Rows from block 2 of the encoder, named by matrix and row number. Rows with one number belong to one neuron. Each number is 500 + 50 x the weight over its row's rms, rounded and kept within 0 to 999. All counts start at 0. Numbers have three digits each. After the name is the row's rms in percent of the matrix's.
# fc1: MLP up (encoder.blocks.2.mlp.fc1.weight, 1536x256), inputs 128-191
# fc2: MLP down (encoder.blocks.2.mlp.fc2.weight, 256x1536, transposed), outputs 128-191
fc1.510 070:602512542490496440533444535488605503561471492509639462505445404473472552545523562600431469467474453530503434434472450431542500515506480461488482560549544413450511420515508429431469502572500564
fc2.510 050:529524516496498463450563499476479508467441576476460498481444529619538429423514468476469508495553423489414509508495541524603517466563537462395517534518499483500554556582435497596491580505441528
fc1.511 057:541514389513595512577512529490625522616551454490496519465450440489483500553454588541477422477443560504526456530420549456460625436432482594475461514492502402455394477496453571430469545457473501
fc2.511 035:493571506526498509495489499492560435458549507505559465520594538401488531417448468545539483416436406556522561524559458529397524526402478587602510573525452532462522500509512600514515489460611444
fc1.512 060:485497551561582472493481527458563578588420493457540586511472416506467547479495567611506474539498527479547457529508538491503461462405500531435396634525481560416481405487484461452454475509478509
fc2.512 029:419578534477539482402468444489563470464537479417511455464518552453464495479538437486549443401461433495479565501479512557508516480360492538526554535561506512449471511506468572551393619480469472
fc1.513 063:516591519477561462546530512491588520589363501486550530523468421544587511576507568559544468530474480464517448489407496479469559429549470576516527595527485440483417478485507419422517511477523613
fc2.513 034:512531590440534484547469459522546464528423454493479509451452489616545579482517471478553544464435503458603556463505500495609654392459495475520522518526476514515571426448501448469472429504519537
fc1.514 185:514440479552591482584480557465505514568501435540473508529449480505454525513496531503470532496519450539591490478441561431524506513536418543549517460512496305540493373487491498351528434477465508
fc2.514 201:521497451524553461487423449448432534391536505604589449463494444460501536554460542436527450529507514542499437442487552481597510482491485519505594448357397421495416522454613473532473451544469537
fc1.515 071:559482515570628457486491502547522475597474454472573484544468442456475516545483618597550451485496530519535458466516515490499550515485501566479500542576462474452465415392537468489459532466589616
fc2.515 040:488479419452480438513475579426512426503505476547560531547495555544553533521499562492493456518467424541449515465493504500487517447478469607543560539478439516478564490500478403468436500473498507
fc1.516 132:395460528514497392509530456459484541513520549579574532501500532514579443598513444481544393485477549533507436436442503516496487495474486493511538541489478490469430436439590501423418525549449595
fc2.516 137:464521473477455503493464632532484507469471534537439526630417567468538552534504437577633466523526391494467470498473584506547565494539530491514575502464465526517451476487401490441439558543529494
fc1.517 070:537547545476485427469487521491545485570534468462583509500398462502554492581574499530560531462475551477496394497451504535430550515438442547536395510560532476517458500441525402505392483456518552
fc2.517 048:491495468539479533558501532503429464493509422539433536570546488558510505541406522511502567559557470519559469536580524418605532528588413455536514485562481418552515452456491462432495415474563510
fc1.518 089:558564500445496537607422524524562510538466473566544434573457368482520512547516603537427462480509566490472458509410493530513522401492513540529412442564465418479504451471528442496460491481503426
fc2.518 064:495468508537400479512482513455485587482453554478509538394448550545565478472560434455598477517493420413465478516470509437545492419485545524452567516522527487510548558513457477564501480575513523
fc1.519 193:442487449518452450524587449431507468486549429541571513445538482444455486568416507565564534564520544521536509498545426502458548529431500513521439558516454518421469453396520553404486441481499464
fc2.519 226:298516468534454460442500502472499527443491491516504474479418405516557523485478562433507454453582406571505541412517483524541532479537528530450495410515532401436504519494423481487510379519429580
fc1.520 173:481472496530491482430435524439545495532533393530558466559531498443473504586403553524552510562563503534468463490529578488478445516420488576477520542465532472549372509472470452433441454493467502
fc2.520 192:457518463564445495494549481496490478457484526505549480500496396507538448587489467411504472469583484569399495399407515432456419560467531510369469483450514443484439551545425517538522444501392496
fc1.521 076:479468483516506499543506477472550486510494476493565532581420382472564447454556511478438487522431531492497404481475515512473528459493481551476458459580495442424410442460475490488476539469420492
fc2.521 063:481471503492458495479496590447458450392480512557502504568545577551521497470512497517504499516522422548465520533450530553554471523491529550539570530517398571526593512534371427494515545473544471
fc1.522 093:611509585444481466559496497530538560499546543533526569500385429485516460494467544603591473569515484469562387468453533517544503492525423478537466560520470277514442458513485521428464517525524447
fc2.522 072:424490443452501432550490531456444625458526459468476485544483512567605475530539493492488523494523475540446467527566542478538453541569517518510619469561590459520563585504584532556484497639475524
fc1.523 078:566528607500499443459466526477526603459506445481599511532421400465467461535537572572576524550432510474477505429512462433550448435495423550467438533480544425474380458461528493477469541485425575
fc2.523 054:470571536482459467501520470502512464383367547507522476513577466550566412550480500472485500524550423504519568519539500486446505532534522505481458517545469475443526522580408547526504406509539468
fc1.524 058:543487509474589542424431541489573498495560465568510463560487416531482468544484464545501506602530586456441438443474442422467545483474474560504455496518514381452473463428434425482504562480565569
fc2.524 034:505524556527509485550428555501475579468428479519548520574441507574514491551587535479537487509508457532475476500569505500573535477450545561524490525531514476493551469459531509479406448583542492
fc1.525 182:434534554451475438480485487524519514514478561440470443507374446488530467504521486512461363476459492468436488403373496576454460477544474498441490514570472465320486505521467472525466511506476531
fc2.525 214:502551517454455584527482530556477501452395530508459461522429496531499539448506560467479411526564460530505465460450473486508518379545492521395451471490519409454512542554486450546557534512437491
fc1.526 061:530401531467617506501431497544571551565415480546546585497477427486491610511462593539546415527453595423422462541492533471419525527517513536490480522574475458473477537410496423452532445510508548
fc2.526 038:481486455590441514572456453493476474497467529522540523470480579491494503441427460482508500418455494442526574546420447460487551534475465457514547473565525541435585605527451491604502513509556481
fc1.527 065:489546567530508495498441512421597490552449466512568494492489359563503460570553512536596408496469440489469394403449516468418536446493457533568438569451561452456432469486490550473515445499506480
fc2.527 043:504505508541549434482431558386557461536453438574496540533464434568449550533485592574526476568607462560491408562506545433577464506544400490532530509529536423490471449441448440471441433466533522
fc1.528 066:507437538484624534441499509495645481583478494517572457607456447534490443525514646520566478434464451438515416513471428463516567445435507486454516521503483441507500530462559440439575492525457580
fc2.528 037:475484535433490523479524481541525466517530520420458427499473531567512592428480465504451506386551463531576553488559433500459576456457486544476481432512452477500550511511402548538494492460513511
fc1.529 123:521570461506522581446478494504447516461485537480494498499464538508577571617489461458493496590552492530430378538520509577597490485580495439652527520477502457538507438534571518417509575500433484
fc2.529 128:565490495497486532550453512492553529511528442537469505510509422570517408585547521485533480561506564473509443501518531453531511504463507620485584521535557442494429564494559471499452535530558502
fc1.530 121:494504436454528556510388495501539524513472521524538463527535522484565501509441536497480436419498516433423464466415493448544430403508504542457501517491517559403411501458546491523473473577489501
fc2.530 126:513590515463497429503463540404513448522529443516463369584528438488477492514507457402489450529453522397465457451528498564437536510464449484467471460495457544434439433425471521461477493466485495
fc1.531 070:519433532472551439434447479456602476534505400537554525559381459555491498548521540627518475504445523395520489466416518477480523442486482545520457567530551458492406396439441532405403480547513598
fc2.531 043:467490526453432518572592430493487421470559486560540467445448473464472479536431452441561547513579536567561533488680496537560491501509515450500478557515462571525512537519443540562426556427567413
fc1.532 161:522466512458474511530405551487534600487484491455507492493492441472501485475553541494498415423442531455506462456515591425544448477494536514472380492466604444405457503405580450513534514574508547
fc2.532 182:577560504490493529533462598494607427377504465437496391607495424517428524458455520480576436424555436445499506467458559446495483513510477610481423442431425500478459493492493445512519534411413516
fc1.533 056:529407524453600459504479428503557445539460469510561592524489491426503484507482474526481509499409516505508492517448512548538414450477474472528487548552454430491423494476532439461483489484516582
fc2.533 029:410508502512463478522390453547564499477537487583584534486516546410469465634487468547536508568542529569531473417572505484472523518435507501516535508521465543473466490434576496499403505505556461
fc1.534 173:424488519556509465539576519513466482515506563433521519556425466548490476453550473562578576449494512463538493603471516531464581486465388525548512527579533451565492308506460575331527535470505470
fc2.534 216:382479489483454489548598624488476485479598543502490418535441510577491514580467449499525591484554481540484498567472537436542553533554475540500558539524498481627457555486444607549523470487526472
fc1.535 166:499505507545526553498464507452470575494533535478528496455470452525544488471569593483533423509489583467524368483524579506550464415506511473422484514509575439456471435509581368434539508587434564
fc2.535 193:562480555470480566480507607460452502375486449488459420592492473510468534433494569398554450593576466480568469511503559476558510564538474544476438446427521417489484472547517416454502553508400512
fc1.536 066:560495602513608515523474542505552491514520476536572585443488394550454498556556576549535468496521595514466445477471497418435525534469441581436396546554455465421502473453542492519528522491568535
fc2.536 042:413516577506396476503491399478466427454546521558554478387556428514454495491506424450476594470468487470618513523521464542417549517434499495565511472545532458505542508465462512530523522480544491
fc1.537 066:494442499516579464513508482446592499667516471524543556540463496475449427449465534564527409538470532528581433516471538522513596478522520518487401530589536467540507464378531466458505505501432570
fc2.537 041:488538511453542480504412571498519493583462535532509496544530549505579545595467551508537492527493506498533569382479479535514563445422513512628510551561512574472473480437465520520430499523610527
fc1.538 187:492487496466514533503459477326547507464477380507564483474546497584463483511488595449544470603543558501456465589556532484531459494565407537461449487505521470491530492532521389478501483508431548
fc2.538 229:491571503475489552443489543453504484521566537528539516525523476538457437511667559462441481503544519582481464518446533527458437446505525575531497512512528492572588486559494508507535542447484462
fc1.539 066:512449545444614446505431583508585552611467505573552509525422455498544552469427472496537476476489581532485458539528496503457516454453451538488434529510499467503508455430494552483499477469548529
fc2.539 040:503471504473547537373476526498473474384408447528615483540493529518547489545567521464473481467540532594430540459502557482570473462468495530478491482447461471481465482594558479474403585508432512
fc1.540 072:520462615513564573506457512525636489521410481515496537551463407575548544556467594469516498507454464461477434453478556412455609498485534495497482555507477478448492544512444504393505546539495591
fc2.540 035:503564515527448478490476443535486555398545379558591509414513488496456428482584455438489475455514462642449527481537473501509472483483522437569502492517573476531506474541562581493459564535517541
fc1.541 079:451423545470538494527444501445609499502450516507563571443462409523497508474505560492561388495519524442395428471411509453463464483555424550461401524512556463492417461450516429518454446487537559
fc2.541 057:380555530502454438441475505450512490506593471582497493531554559515523484497508493480511606486408484553554604510595430564448544494418511594615559523541504516515533549436556565545427481520563538
fc1.542 059:470478513513590440564334530483625479552532471505592484515482433471513471589375573568548513529493491470532451501499586435500473449525477542411435474561479462448498466477538461436459546503484439
fc2.542 038:568609542528423556444436515578433466405446486509595436444581530459404558527551514470467436480574445521489485413511484427484420473477500492488516475465453532483459521529469477525508542457591452
fc1.543 062:547551644582616446448451506436538479574538447502529581458544492469549561518462574568512350482453560478534435514491394480411542475489458524467432466468464384505459458467465486460490499573476539
fc2.543 031:488533516467481558590470494545476450454475533460527528591600541493519483573475491492543517507540497462465501480577588466535464491530559495462488539609522559506443503508508496482426543512534502
fc1.544 115:489445476461441540493491530486514442519464574562590488502450508524469470473512590458546508443501553502578307530530491525484541434578485566562503538554457482547508457524517462453530489454485460
fc2.544 110:536451445509484483583481512411469593489554414494422486533518516557529544490506508417536504495578510484492479564500599425606444525569454531520576538496578467494546450486487482428524516608515542
fc1.545 168:473527501526476528412429548501455489495534550398537484522529483472481535469526516525474451565505505477429359560626531593433431443534540475521457479497470520501524408492526417391494581516468406
fc2.545 208:503514556427481566440583526507472540478590528462440391549522476438524455531509526466498561494529564458544478461569504458561537547430537515454488448436476476512476502522498536506474510524487479
fc1.546 070:505497531442517512499381454510579489571527449454572551524484472418524557542552569572553470507480504456484370461506523450439543458447489470473418460550441496469410440404511499466526474499449479
fc2.546 052:455464574475480462471462521545457449452479561495488397520528515559541491493558466436531520415465437524469526541494543570537505466504478467496582515514471559491521449492345592509502633490515529
fc1.547 180:514513467504548598490451472503540481549488476578505523543474503508501533457461611657610467538521470488553499582590508515563616475502503532584474542526473466497516443457455491478500458499559521
fc2.547 216:405463478553459449487445489508527464417382502541560543543513521530568524382463477494492479531560480512513477504529532618565544502552526545487511458415489463484476480518441451490416448475478507
fc1.548 064:523562505539622459439479498448600462658479516511569525522445439430477550545504615574560434498541506572504440524476504491410511517465483495430468579511494479411436431475490490522458413407492514
fc2.548 041:431419507529432541550515531533484389432581516506507511477546565575411441484437475479508608396503466600560492568499505490527518459428471546607598516578437509512522466505426566457510561450589532
fc1.549 061:535420556504607443560525501491541505522542538532536535574468451522507532520542475527559490423433481521432507493525517513529513524530504555490502542443441454442450443437481458453485507469491588
fc2.549 034:565553592464487435522442484502474513520507407560543509563454481497477474524463533502574467572479508540437496496540514470524564493531508535578483539514535512503515561480475530574468550502482568
fc1.550 073:576488586465581455533432481434543553565401464493560528570434459537531540512472591573543447551529523479457439481426542499481519497453442516535432522551488426531434456413535428490451489499425601
fc2.550 046:426500516543503509525433507457508408500501446605564551569504512473416548569411502513564510516518556579555524524551448471434514563474509521580432562516456501450454585485450520573470482410582414
fc1.551 060:490443536546567462490529536466580464533501475550574520503467510488490547543533598580564498498513531484551376505579498450509598486532403603435476572483620460485491462456503497483535520507496510
fc2.551 034:496555556465538445531485459524559482474480478515487493461467536503488534584514480507460431430629356531536503378553517529528536493467499508453557497422465514512519510464424485515475510513547527
fc1.552 081:501521572536597388528472489490563511529462465532541497557464452480441534593494570508544379557543475457452438529481509389488504499503490516397540634572519459423503472446425459484429541555555570
fc2.552 068:403602546527429529516489514480461463398475507472498388499629502460515525532457373432497535499494575571532531526473460562492396459458469522554609474548505500586527458527504582442537508493540468
fc1.553 060:514558587471573507511594543529619522554532478503512539558518502462495483526533552518561411497495532523464472503456442415411463527420496547442461528604440458464411493469519471472501452540410554
fc2.553 032:527485471469484470477387595448475467492511451586435499564442584442467544548568495579523510545495398593544507481593500537501522524446523581574439510492511543480545551424492529541371457542524523
fc1.554 081:522495594465522493500498483451568484450513467505542465485503406500423487580484610535532468575494535460500442502500460519540532474515458581504476565505461474538431435456491465475415467486594495
fc2.554 065:449479498523474456543510517481446497432471618458488546553523569553547464437514471545426543505441487515448491600478575594490393518526453516572554517518478480439502459526499573449529508541461522
fc1.555 184:483372430517510493500400531447539451575554472559607448493503492431441448527409534566510535512525512520563499498558569464456470529440475588525525492582505441512447473395508515461536405482508481
fc2.555 218:484531476426473520462500555489426534408535518480449371517584517431559484497514399472522489593484449488521521407532528527497453537423516526470529453317472532544476524515463460517430450542482536
fc1.556 093:588485582503541446530488501468556545533486532502512600496498451442520446544494536535590498431413587502510416529420492490506537468523430540608483560535534444465431466416487466452453501479557568
fc2.556 069:517520438502562509539552545519515463513468537513461473576416528606562491580533513558441518478564463589490569566435459427501511483551499535534533510522470420588610561470474507537479525480512421