A small segmentation model, trained from scratch: decoder activation silu.
Rows from block 0 of the decoder, named by matrix and row number. Rows with one number belong to one channel. Each number is 200 + 20 x the weight over its row's rms, rounded and kept within 0 to 999. All counts start at 0. After the name is the row's rms in percent of the matrix's.
# convs1: 3x3 conv (decoder.mid.0.convs.1.weight, 64x64x3x3, standardized in use), inputs 0-7, a 3x3 kernel for each
# convs2: expand pointwise conv (decoder.mid.0.convs.2.weight, 128x64x1x1, standardized in use, transposed), outputs 0-63
convs1.8,090,189,208,202,199,212,206,187,211,209,185,188,181,192,180,193,197,199,193,206,205,199,223,239,212,197,205,187,179,175,173,176,174,178,167,172,172,194,194,191,200,200,207,202,216,205,197,199,189,196,202,202,195,210,208,184,176,174,182,181,188,182,190,185,196,205,193,195,193,201,201,209,209
convs2.8,068,173,202,165,234,204,178,198,156,206,213,207,224,239,202,142,195,203,218,176,179,215,194,214,197,172,176,151,215,186,166,187,204,193,217,218,183,168,205,208,212,196,198,216,194,233,196,214,190,186,209,204,210,181,191,183,207,215,191,197,206,216,175,202,192
convs1.9,094,206,191,199,201,180,192,215,210,210,191,205,195,207,208,215,198,202,198,196,235,218,214,240,212,205,230,212,203,183,212,201,189,201,213,211,226,196,199,206,215,211,193,203,210,208,189,214,195,207,211,208,191,195,190,217,191,196,214,207,203,208,210,217,188,201,173,214,214,207,208,198,200
convs2.9,110,224,210,196,215,172,208,178,193,205,224,179,176,207,221,209,194,191,189,208,218,233,223,228,202,207,183,190,178,224,189,231,172,195,222,198,175,199,200,183,209,218,224,217,183,186,175,180,185,183,193,179,212,176,222,232,226,220,214,177,173,173,253,176,225
convs1.10,092,202,203,198,212,199,195,220,206,218,208,221,204,202,211,211,202,201,205,219,259,219,234,273,225,239,233,218,214,187,214,189,187,200,215,199,213,202,214,190,207,198,193,213,203,208,196,207,179,209,197,206,215,193,209,187,202,204,213,188,201,193,216,214,199,191,196,212,214,206,199,198,192
convs2.10,098,243,214,214,202,188,224,192,200,170,207,211,178,187,207,187,210,181,170,177,168,231,214,219,221,166,194,235,162,213,197,218,194,182,206,226,187,190,166,176,226,203,216,222,177,179,183,186,183,177,193,194,198,172,204,217,222,209,214,176,183,184,242,185,221
convs1.11,090,190,203,207,200,217,201,192,212,203,190,180,187,189,180,195,200,193,206,209,218,194,212,253,213,193,210,192,190,176,176,176,168,187,166,175,185,197,205,199,195,202,196,195,208,203,205,206,201,196,193,198,197,211,218,179,175,169,183,178,182,192,190,179,199,202,191,206,195,190,197,206,207
convs2.11,067,189,226,196,227,208,183,238,153,225,211,189,222,186,197,180,202,189,212,254,207,215,194,209,228,164,197,206,211,187,166,185,212,203,229,175,192,218,186,204,222,196,198,215,184,224,196,214,172,184,200,210,205,210,167,174,208,194,195,197,206,219,169,201,193
convs1.12,088,197,200,196,196,213,205,196,218,202,178,191,189,185,180,196,202,191,199,217,222,200,217,245,211,199,202,190,177,181,177,179,183,183,173,176,180,195,200,192,196,204,199,200,204,201,198,197,192,201,191,205,202,210,209,179,175,177,184,186,186,181,189,180,194,199,191,197,203,191,200,201,201
convs2.12,066,170,222,150,235,206,183,202,152,189,208,190,221,190,202,214,188,197,211,163,228,193,193,209,222,134,201,164,209,186,163,184,215,207,210,208,195,213,186,202,205,196,198,210,187,240,197,213,212,184,194,210,204,221,176,174,207,218,195,201,206,225,190,201,192
convs1.13,086,197,209,204,212,198,208,199,210,205,176,177,194,179,199,191,201,192,207,221,219,204,224,251,197,201,215,196,184,171,175,178,179,178,177,171,178,194,197,198,198,206,200,199,208,199,199,192,198,192,185,199,200,204,201,179,173,196,185,195,187,180,184,188,193,201,189,192,203,190,195,210,198
convs2.13,071,197,241,183,236,203,187,226,167,197,209,211,216,184,203,226,192,181,206,195,187,215,197,212,223,201,216,230,208,191,159,189,216,211,230,184,205,210,212,195,188,205,202,217,167,245,192,212,208,175,205,208,209,179,157,174,212,234,199,198,202,220,189,197,197
convs1.14,089,182,203,195,200,216,211,202,207,205,186,184,190,186,187,195,188,189,192,214,206,199,210,248,207,201,210,184,180,187,171,179,180,181,172,179,170,187,198,188,199,202,201,203,210,206,193,198,188,198,196,201,198,213,211,182,180,174,185,185,186,180,188,180,191,205,193,193,198,196,197,205,201
convs2.14,067,176,208,147,232,204,179,163,158,209,206,212,224,180,202,176,188,189,217,184,217,189,193,210,205,166,206,234,217,186,168,186,213,198,205,226,188,199,191,207,189,186,197,209,196,256,197,215,147,188,214,205,207,185,199,181,205,227,192,198,207,222,199,202,192
convs1.15,090,198,201,198,210,207,196,196,216,205,176,171,191,193,195,193,195,194,204,220,221,203,212,238,214,206,211,188,174,176,168,181,185,176,170,171,188,197,196,198,194,210,206,190,203,201,195,193,200,199,183,214,206,209,215,171,179,186,184,176,182,183,184,192,200,211,188,196,187,186,190,205,208
convs2.15,070,186,220,164,235,203,187,223,153,207,208,224,217,211,204,224,197,199,207,244,199,218,196,211,207,223,197,153,203,190,161,188,210,202,216,164,191,251,168,199,202,200,202,216,183,244,194,208,201,186,187,206,207,171,173,178,210,189,198,197,203,222,187,199,195
convs1.16,112,192,216,213,206,259,216,198,211,193,216,222,212,197,193,197,216,204,215,185,198,207,215,202,212,210,213,212,224,219,220,198,227,205,190,241,223,219,231,215,209,250,230,216,190,195,228,220,222,191,225,231,241,201,220,192,204,213,209,226,210,237,185,223,204,215,213,207,219,228,213,233,223
convs2.16,106,176,169,215,171,215,185,232,229,194,171,221,210,191,184,192,190,203,222,216,209,194,183,169,185,218,221,210,230,183,231,190,210,215,178,198,218,234,173,222,210,188,181,176,225,194,222,214,184,224,215,217,170,163,200,195,178,180,177,220,213,198,198,219,186
convs1.17,108,197,226,217,201,264,223,207,205,200,219,206,225,191,194,198,209,209,206,183,203,211,203,202,226,215,222,225,208,225,222,221,256,200,231,220,194,202,194,238,231,249,231,234,228,204,200,204,214,198,231,205,202,202,201,215,206,227,189,214,227,221,203,214,193,228,217,200,232,222,241,225,205
convs2.17,116,174,185,205,187,216,181,194,214,206,177,194,216,206,192,209,209,198,224,215,168,183,183,169,177,216,192,239,231,184,227,186,201,195,191,191,225,243,208,227,215,198,182,178,231,183,220,217,199,224,190,215,189,194,196,193,176,162,178,215,211,205,197,219,189
convs1.18,086,190,181,190,189,176,186,192,186,193,205,220,196,205,229,207,206,210,199,153,146,150,144,141,142,150,141,146,201,197,201,202,194,199,205,202,204,196,195,192,202,197,196,198,198,193,199,201,192,209,210,205,200,204,198,196,199,193,202,203,198,208,210,203,196,194,189,207,203,197,199,204,197
convs2.18,102,217,188,172,213,181,222,203,202,210,217,184,171,202,242,201,207,222,178,198,198,203,219,200,176,211,193,189,199,215,206,216,182,154,199,195,189,211,194,190,210,239,221,216,208,171,182,173,194,191,128,172,215,214,214,228,203,191,212,171,175,166,211,182,224
convs1.19,108,195,219,227,204,265,210,201,218,197,221,212,219,214,192,199,211,206,217,197,203,215,205,207,221,211,216,221,203,239,217,230,253,187,228,225,229,195,229,234,205,247,213,218,225,206,206,206,231,208,224,210,229,209,218,228,209,239,227,232,228,234,222,195,229,222,239,218,220,195,222,213,209
convs2.19,096,199,172,212,177,216,188,213,227,192,168,205,212,191,189,230,198,214,217,199,195,180,181,174,189,219,199,209,206,184,226,187,212,204,173,193,221,188,226,223,217,195,178,173,235,215,223,218,198,221,202,219,174,184,198,192,176,161,174,220,214,203,199,221,186
convs1.20,109,202,213,219,191,258,212,204,216,203,225,203,206,209,194,209,204,198,218,190,212,214,209,210,221,218,215,228,199,242,199,224,259,211,236,190,214,203,226,237,225,251,224,217,229,207,207,197,220,215,213,186,233,190,214,227,210,209,226,241,225,210,197,196,201,205,244,202,212,219,201,235,203
convs2.20,113,184,176,213,184,217,187,176,216,205,173,181,215,157,191,186,196,200,217,222,162,167,182,167,182,203,188,206,226,184,231,185,206,193,190,193,223,188,160,223,204,197,180,172,233,186,222,217,229,223,190,218,187,205,199,190,174,159,177,213,212,208,211,220,189
convs1.21,110,187,214,220,209,249,216,209,209,197,230,216,231,206,208,202,228,211,208,189,196,203,198,196,198,204,203,208,227,233,222,232,254,231,245,248,214,217,227,229,217,243,221,199,199,221,223,221,211,205,228,200,216,206,224,225,213,244,210,244,211,240,235,231,207,200,231,217,225,230,233,235,201
convs2.21,102,200,172,208,180,210,197,210,227,213,169,189,201,197,193,233,179,192,209,237,174,173,186,182,191,220,220,224,204,187,220,192,224,200,157,166,213,209,165,213,175,188,184,177,208,205,215,211,262,220,203,214,172,209,205,192,182,170,179,219,209,201,176,213,189
convs1.22,107,190,209,226,203,256,208,203,211,196,226,208,223,197,193,206,217,202,219,190,209,205,204,207,218,212,216,216,205,232,223,201,234,222,241,242,222,203,204,237,213,241,228,223,232,213,213,213,234,205,228,199,216,224,216,202,230,235,223,228,214,235,209,200,202,199,210,206,239,194,236,220,213
convs2.22,095,193,170,215,182,214,188,182,223,223,167,237,209,196,190,200,192,212,218,168,197,166,181,184,178,209,220,185,213,183,221,187,211,206,170,243,212,231,195,222,184,186,180,177,234,221,220,216,200,223,215,216,172,192,209,196,179,162,174,221,214,201,197,220,185
convs1.23,112,201,218,224,209,267,219,202,211,207,222,213,224,202,189,202,210,202,212,194,198,218,193,214,213,211,208,229,203,228,212,198,212,213,194,193,197,213,205,216,195,232,203,218,210,212,196,224,226,193,225,198,195,207,207,228,217,223,192,210,205,236,200,218,214,207,224,196,223,233,221,221,204
convs2.23,108,162,176,212,181,216,191,216,222,220,168,203,208,205,188,232,200,226,212,195,213,189,181,168,168,213,200,208,212,182,230,187,204,211,182,194,223,188,197,221,191,195,180,176,231,184,219,216,185,231,201,217,181,213,190,193,176,174,174,214,213,202,206,219,186
convs1.24,108,196,206,220,191,256,211,206,195,196,222,218,213,206,188,205,213,203,208,195,198,201,208,213,209,194,207,219,209,205,221,200,241,203,206,242,221,212,235,201,219,227,216,227,222,202,196,198,201,190,228,214,237,192,208,230,224,243,214,219,197,221,186,211,197,201,233,206,225,214,239,208,218
convs2.24,115,188,181,211,185,215,186,175,221,244,175,228,212,192,191,191,183,216,220,218,188,173,184,170,176,172,205,205,225,185,224,188,206,197,192,183,221,202,212,222,192,193,182,179,230,219,219,217,175,224,205,215,184,202,197,193,178,166,176,218,211,204,184,218,190
convs1.25,111,190,208,221,198,260,215,195,220,192,216,217,220,199,201,206,216,207,214,184,202,219,203,204,217,201,211,225,189,230,196,200,257,203,239,205,197,197,231,209,197,251,222,194,201,218,215,214,212,210,229,202,204,197,231,239,214,244,189,205,229,236,233,195,228,203,241,213,219,235,211,206,206
convs2.25,103,174,175,209,171,216,190,186,221,194,168,215,210,172,191,184,187,201,214,168,204,164,182,163,183,219,197,190,215,185,228,189,209,202,162,167,222,212,202,222,200,202,180,171,230,218,219,217,189,232,192,217,181,195,198,189,177,166,176,217,212,207,191,218,186
convs1.26,108,188,211,211,200,263,216,192,200,193,224,210,218,203,190,202,216,208,209,185,199,198,212,212,216,206,211,216,202,220,219,222,246,218,229,211,222,205,218,227,219,225,214,231,223,216,205,204,216,211,247,224,237,195,192,227,220,240,191,215,200,217,223,210,207,225,214,206,219,211,237,202,213
convs2.26,107,190,176,217,180,214,189,192,226,194,173,197,208,209,191,243,185,215,216,170,226,170,184,176,177,180,211,181,213,186,223,189,207,204,186,255,218,184,192,220,213,192,181,176,230,230,218,216,199,227,203,216,181,215,199,194,179,166,176,217,211,204,196,217,188
convs1.27,108,196,229,220,201,263,218,196,214,194,232,206,218,213,201,200,200,209,212,199,201,205,205,213,209,207,214,216,213,231,229,224,220,196,238,212,218,211,201,214,211,209,225,231,231,206,226,228,238,213,213,214,218,205,199,225,205,242,203,209,234,212,201,232,217,198,237,219,206,225,232,228,202
convs2.27,097,151,169,207,175,216,189,222,226,189,170,204,209,204,186,222,188,199,216,195,202,176,182,173,182,185,197,200,219,183,232,189,211,209,178,186,220,181,194,222,216,189,179,175,231,204,222,216,184,224,202,218,173,194,198,193,177,214,174,219,214,198,176,219,186
convs1.28,109,189,231,215,192,250,214,199,222,209,209,200,213,198,197,196,202,197,207,200,206,202,211,213,217,216,204,224,211,204,218,189,243,192,205,205,210,198,233,207,191,246,234,233,218,219,205,199,234,194,233,209,219,203,212,227,204,249,232,235,189,209,193,237,226,234,248,204,222,198,231,203,200
convs2.28,131,185,163,210,173,219,181,233,217,188,180,186,218,208,182,196,212,222,225,191,207,181,184,168,193,212,209,198,232,183,229,186,208,202,173,233,216,209,239,225,228,188,181,175,232,194,224,215,201,211,202,218,172,217,207,194,175,169,185,214,213,200,207,220,189
convs1.29,113,202,210,201,197,241,211,200,213,200,229,219,217,213,208,201,216,210,215,176,189,190,190,199,191,197,194,199,215,244,232,244,241,222,228,237,223,211,215,203,204,244,218,225,228,208,225,223,229,203,228,219,242,207,223,224,207,236,234,245,241,242,205,239,216,206,223,209,213,225,219,239,224
convs2.29,109,202,178,224,178,209,200,174,223,198,170,224,196,187,194,236,172,176,206,225,198,170,188,183,201,238,259,209,199,189,218,194,227,204,159,185,213,261,216,208,203,190,187,176,203,192,211,209,216,221,208,213,172,222,195,192,185,175,182,217,206,203,213,209,191
convs1.30,111,195,217,216,205,249,221,204,209,195,223,208,228,213,205,204,216,209,213,182,189,201,197,205,203,204,219,211,198,227,209,230,253,200,234,210,206,196,236,215,188,239,224,212,204,221,230,211,239,211,226,201,221,213,228,220,244,196,207,228,212,234,208,238,199,221,232,206,222,224,229,237,232
convs2.30,096,192,169,208,173,211,197,216,231,219,164,214,201,208,191,207,191,216,208,180,190,173,183,183,171,167,256,208,201,184,224,191,216,204,157,259,216,186,186,216,208,191,182,180,222,199,216,214,217,234,203,216,173,168,201,194,181,176,176,217,212,201,190,216,183
convs1.31,108,196,221,214,207,252,224,196,212,189,224,209,218,212,200,204,212,203,216,180,203,218,208,208,217,195,215,215,210,232,219,239,232,204,199,250,215,209,231,226,203,243,208,234,229,210,214,218,217,212,212,210,242,210,212,205,239,216,193,230,198,239,233,200,207,206,214,210,208,222,224,241,214
convs2.31,101,185,174,225,173,213,191,184,226,197,168,217,205,192,191,201,184,270,216,190,224,173,183,182,176,199,237,196,207,184,223,189,211,204,166,241,219,200,194,218,252,190,182,178,230,204,217,215,182,226,205,215,177,215,200,194,181,175,175,216,212,203,196,217,185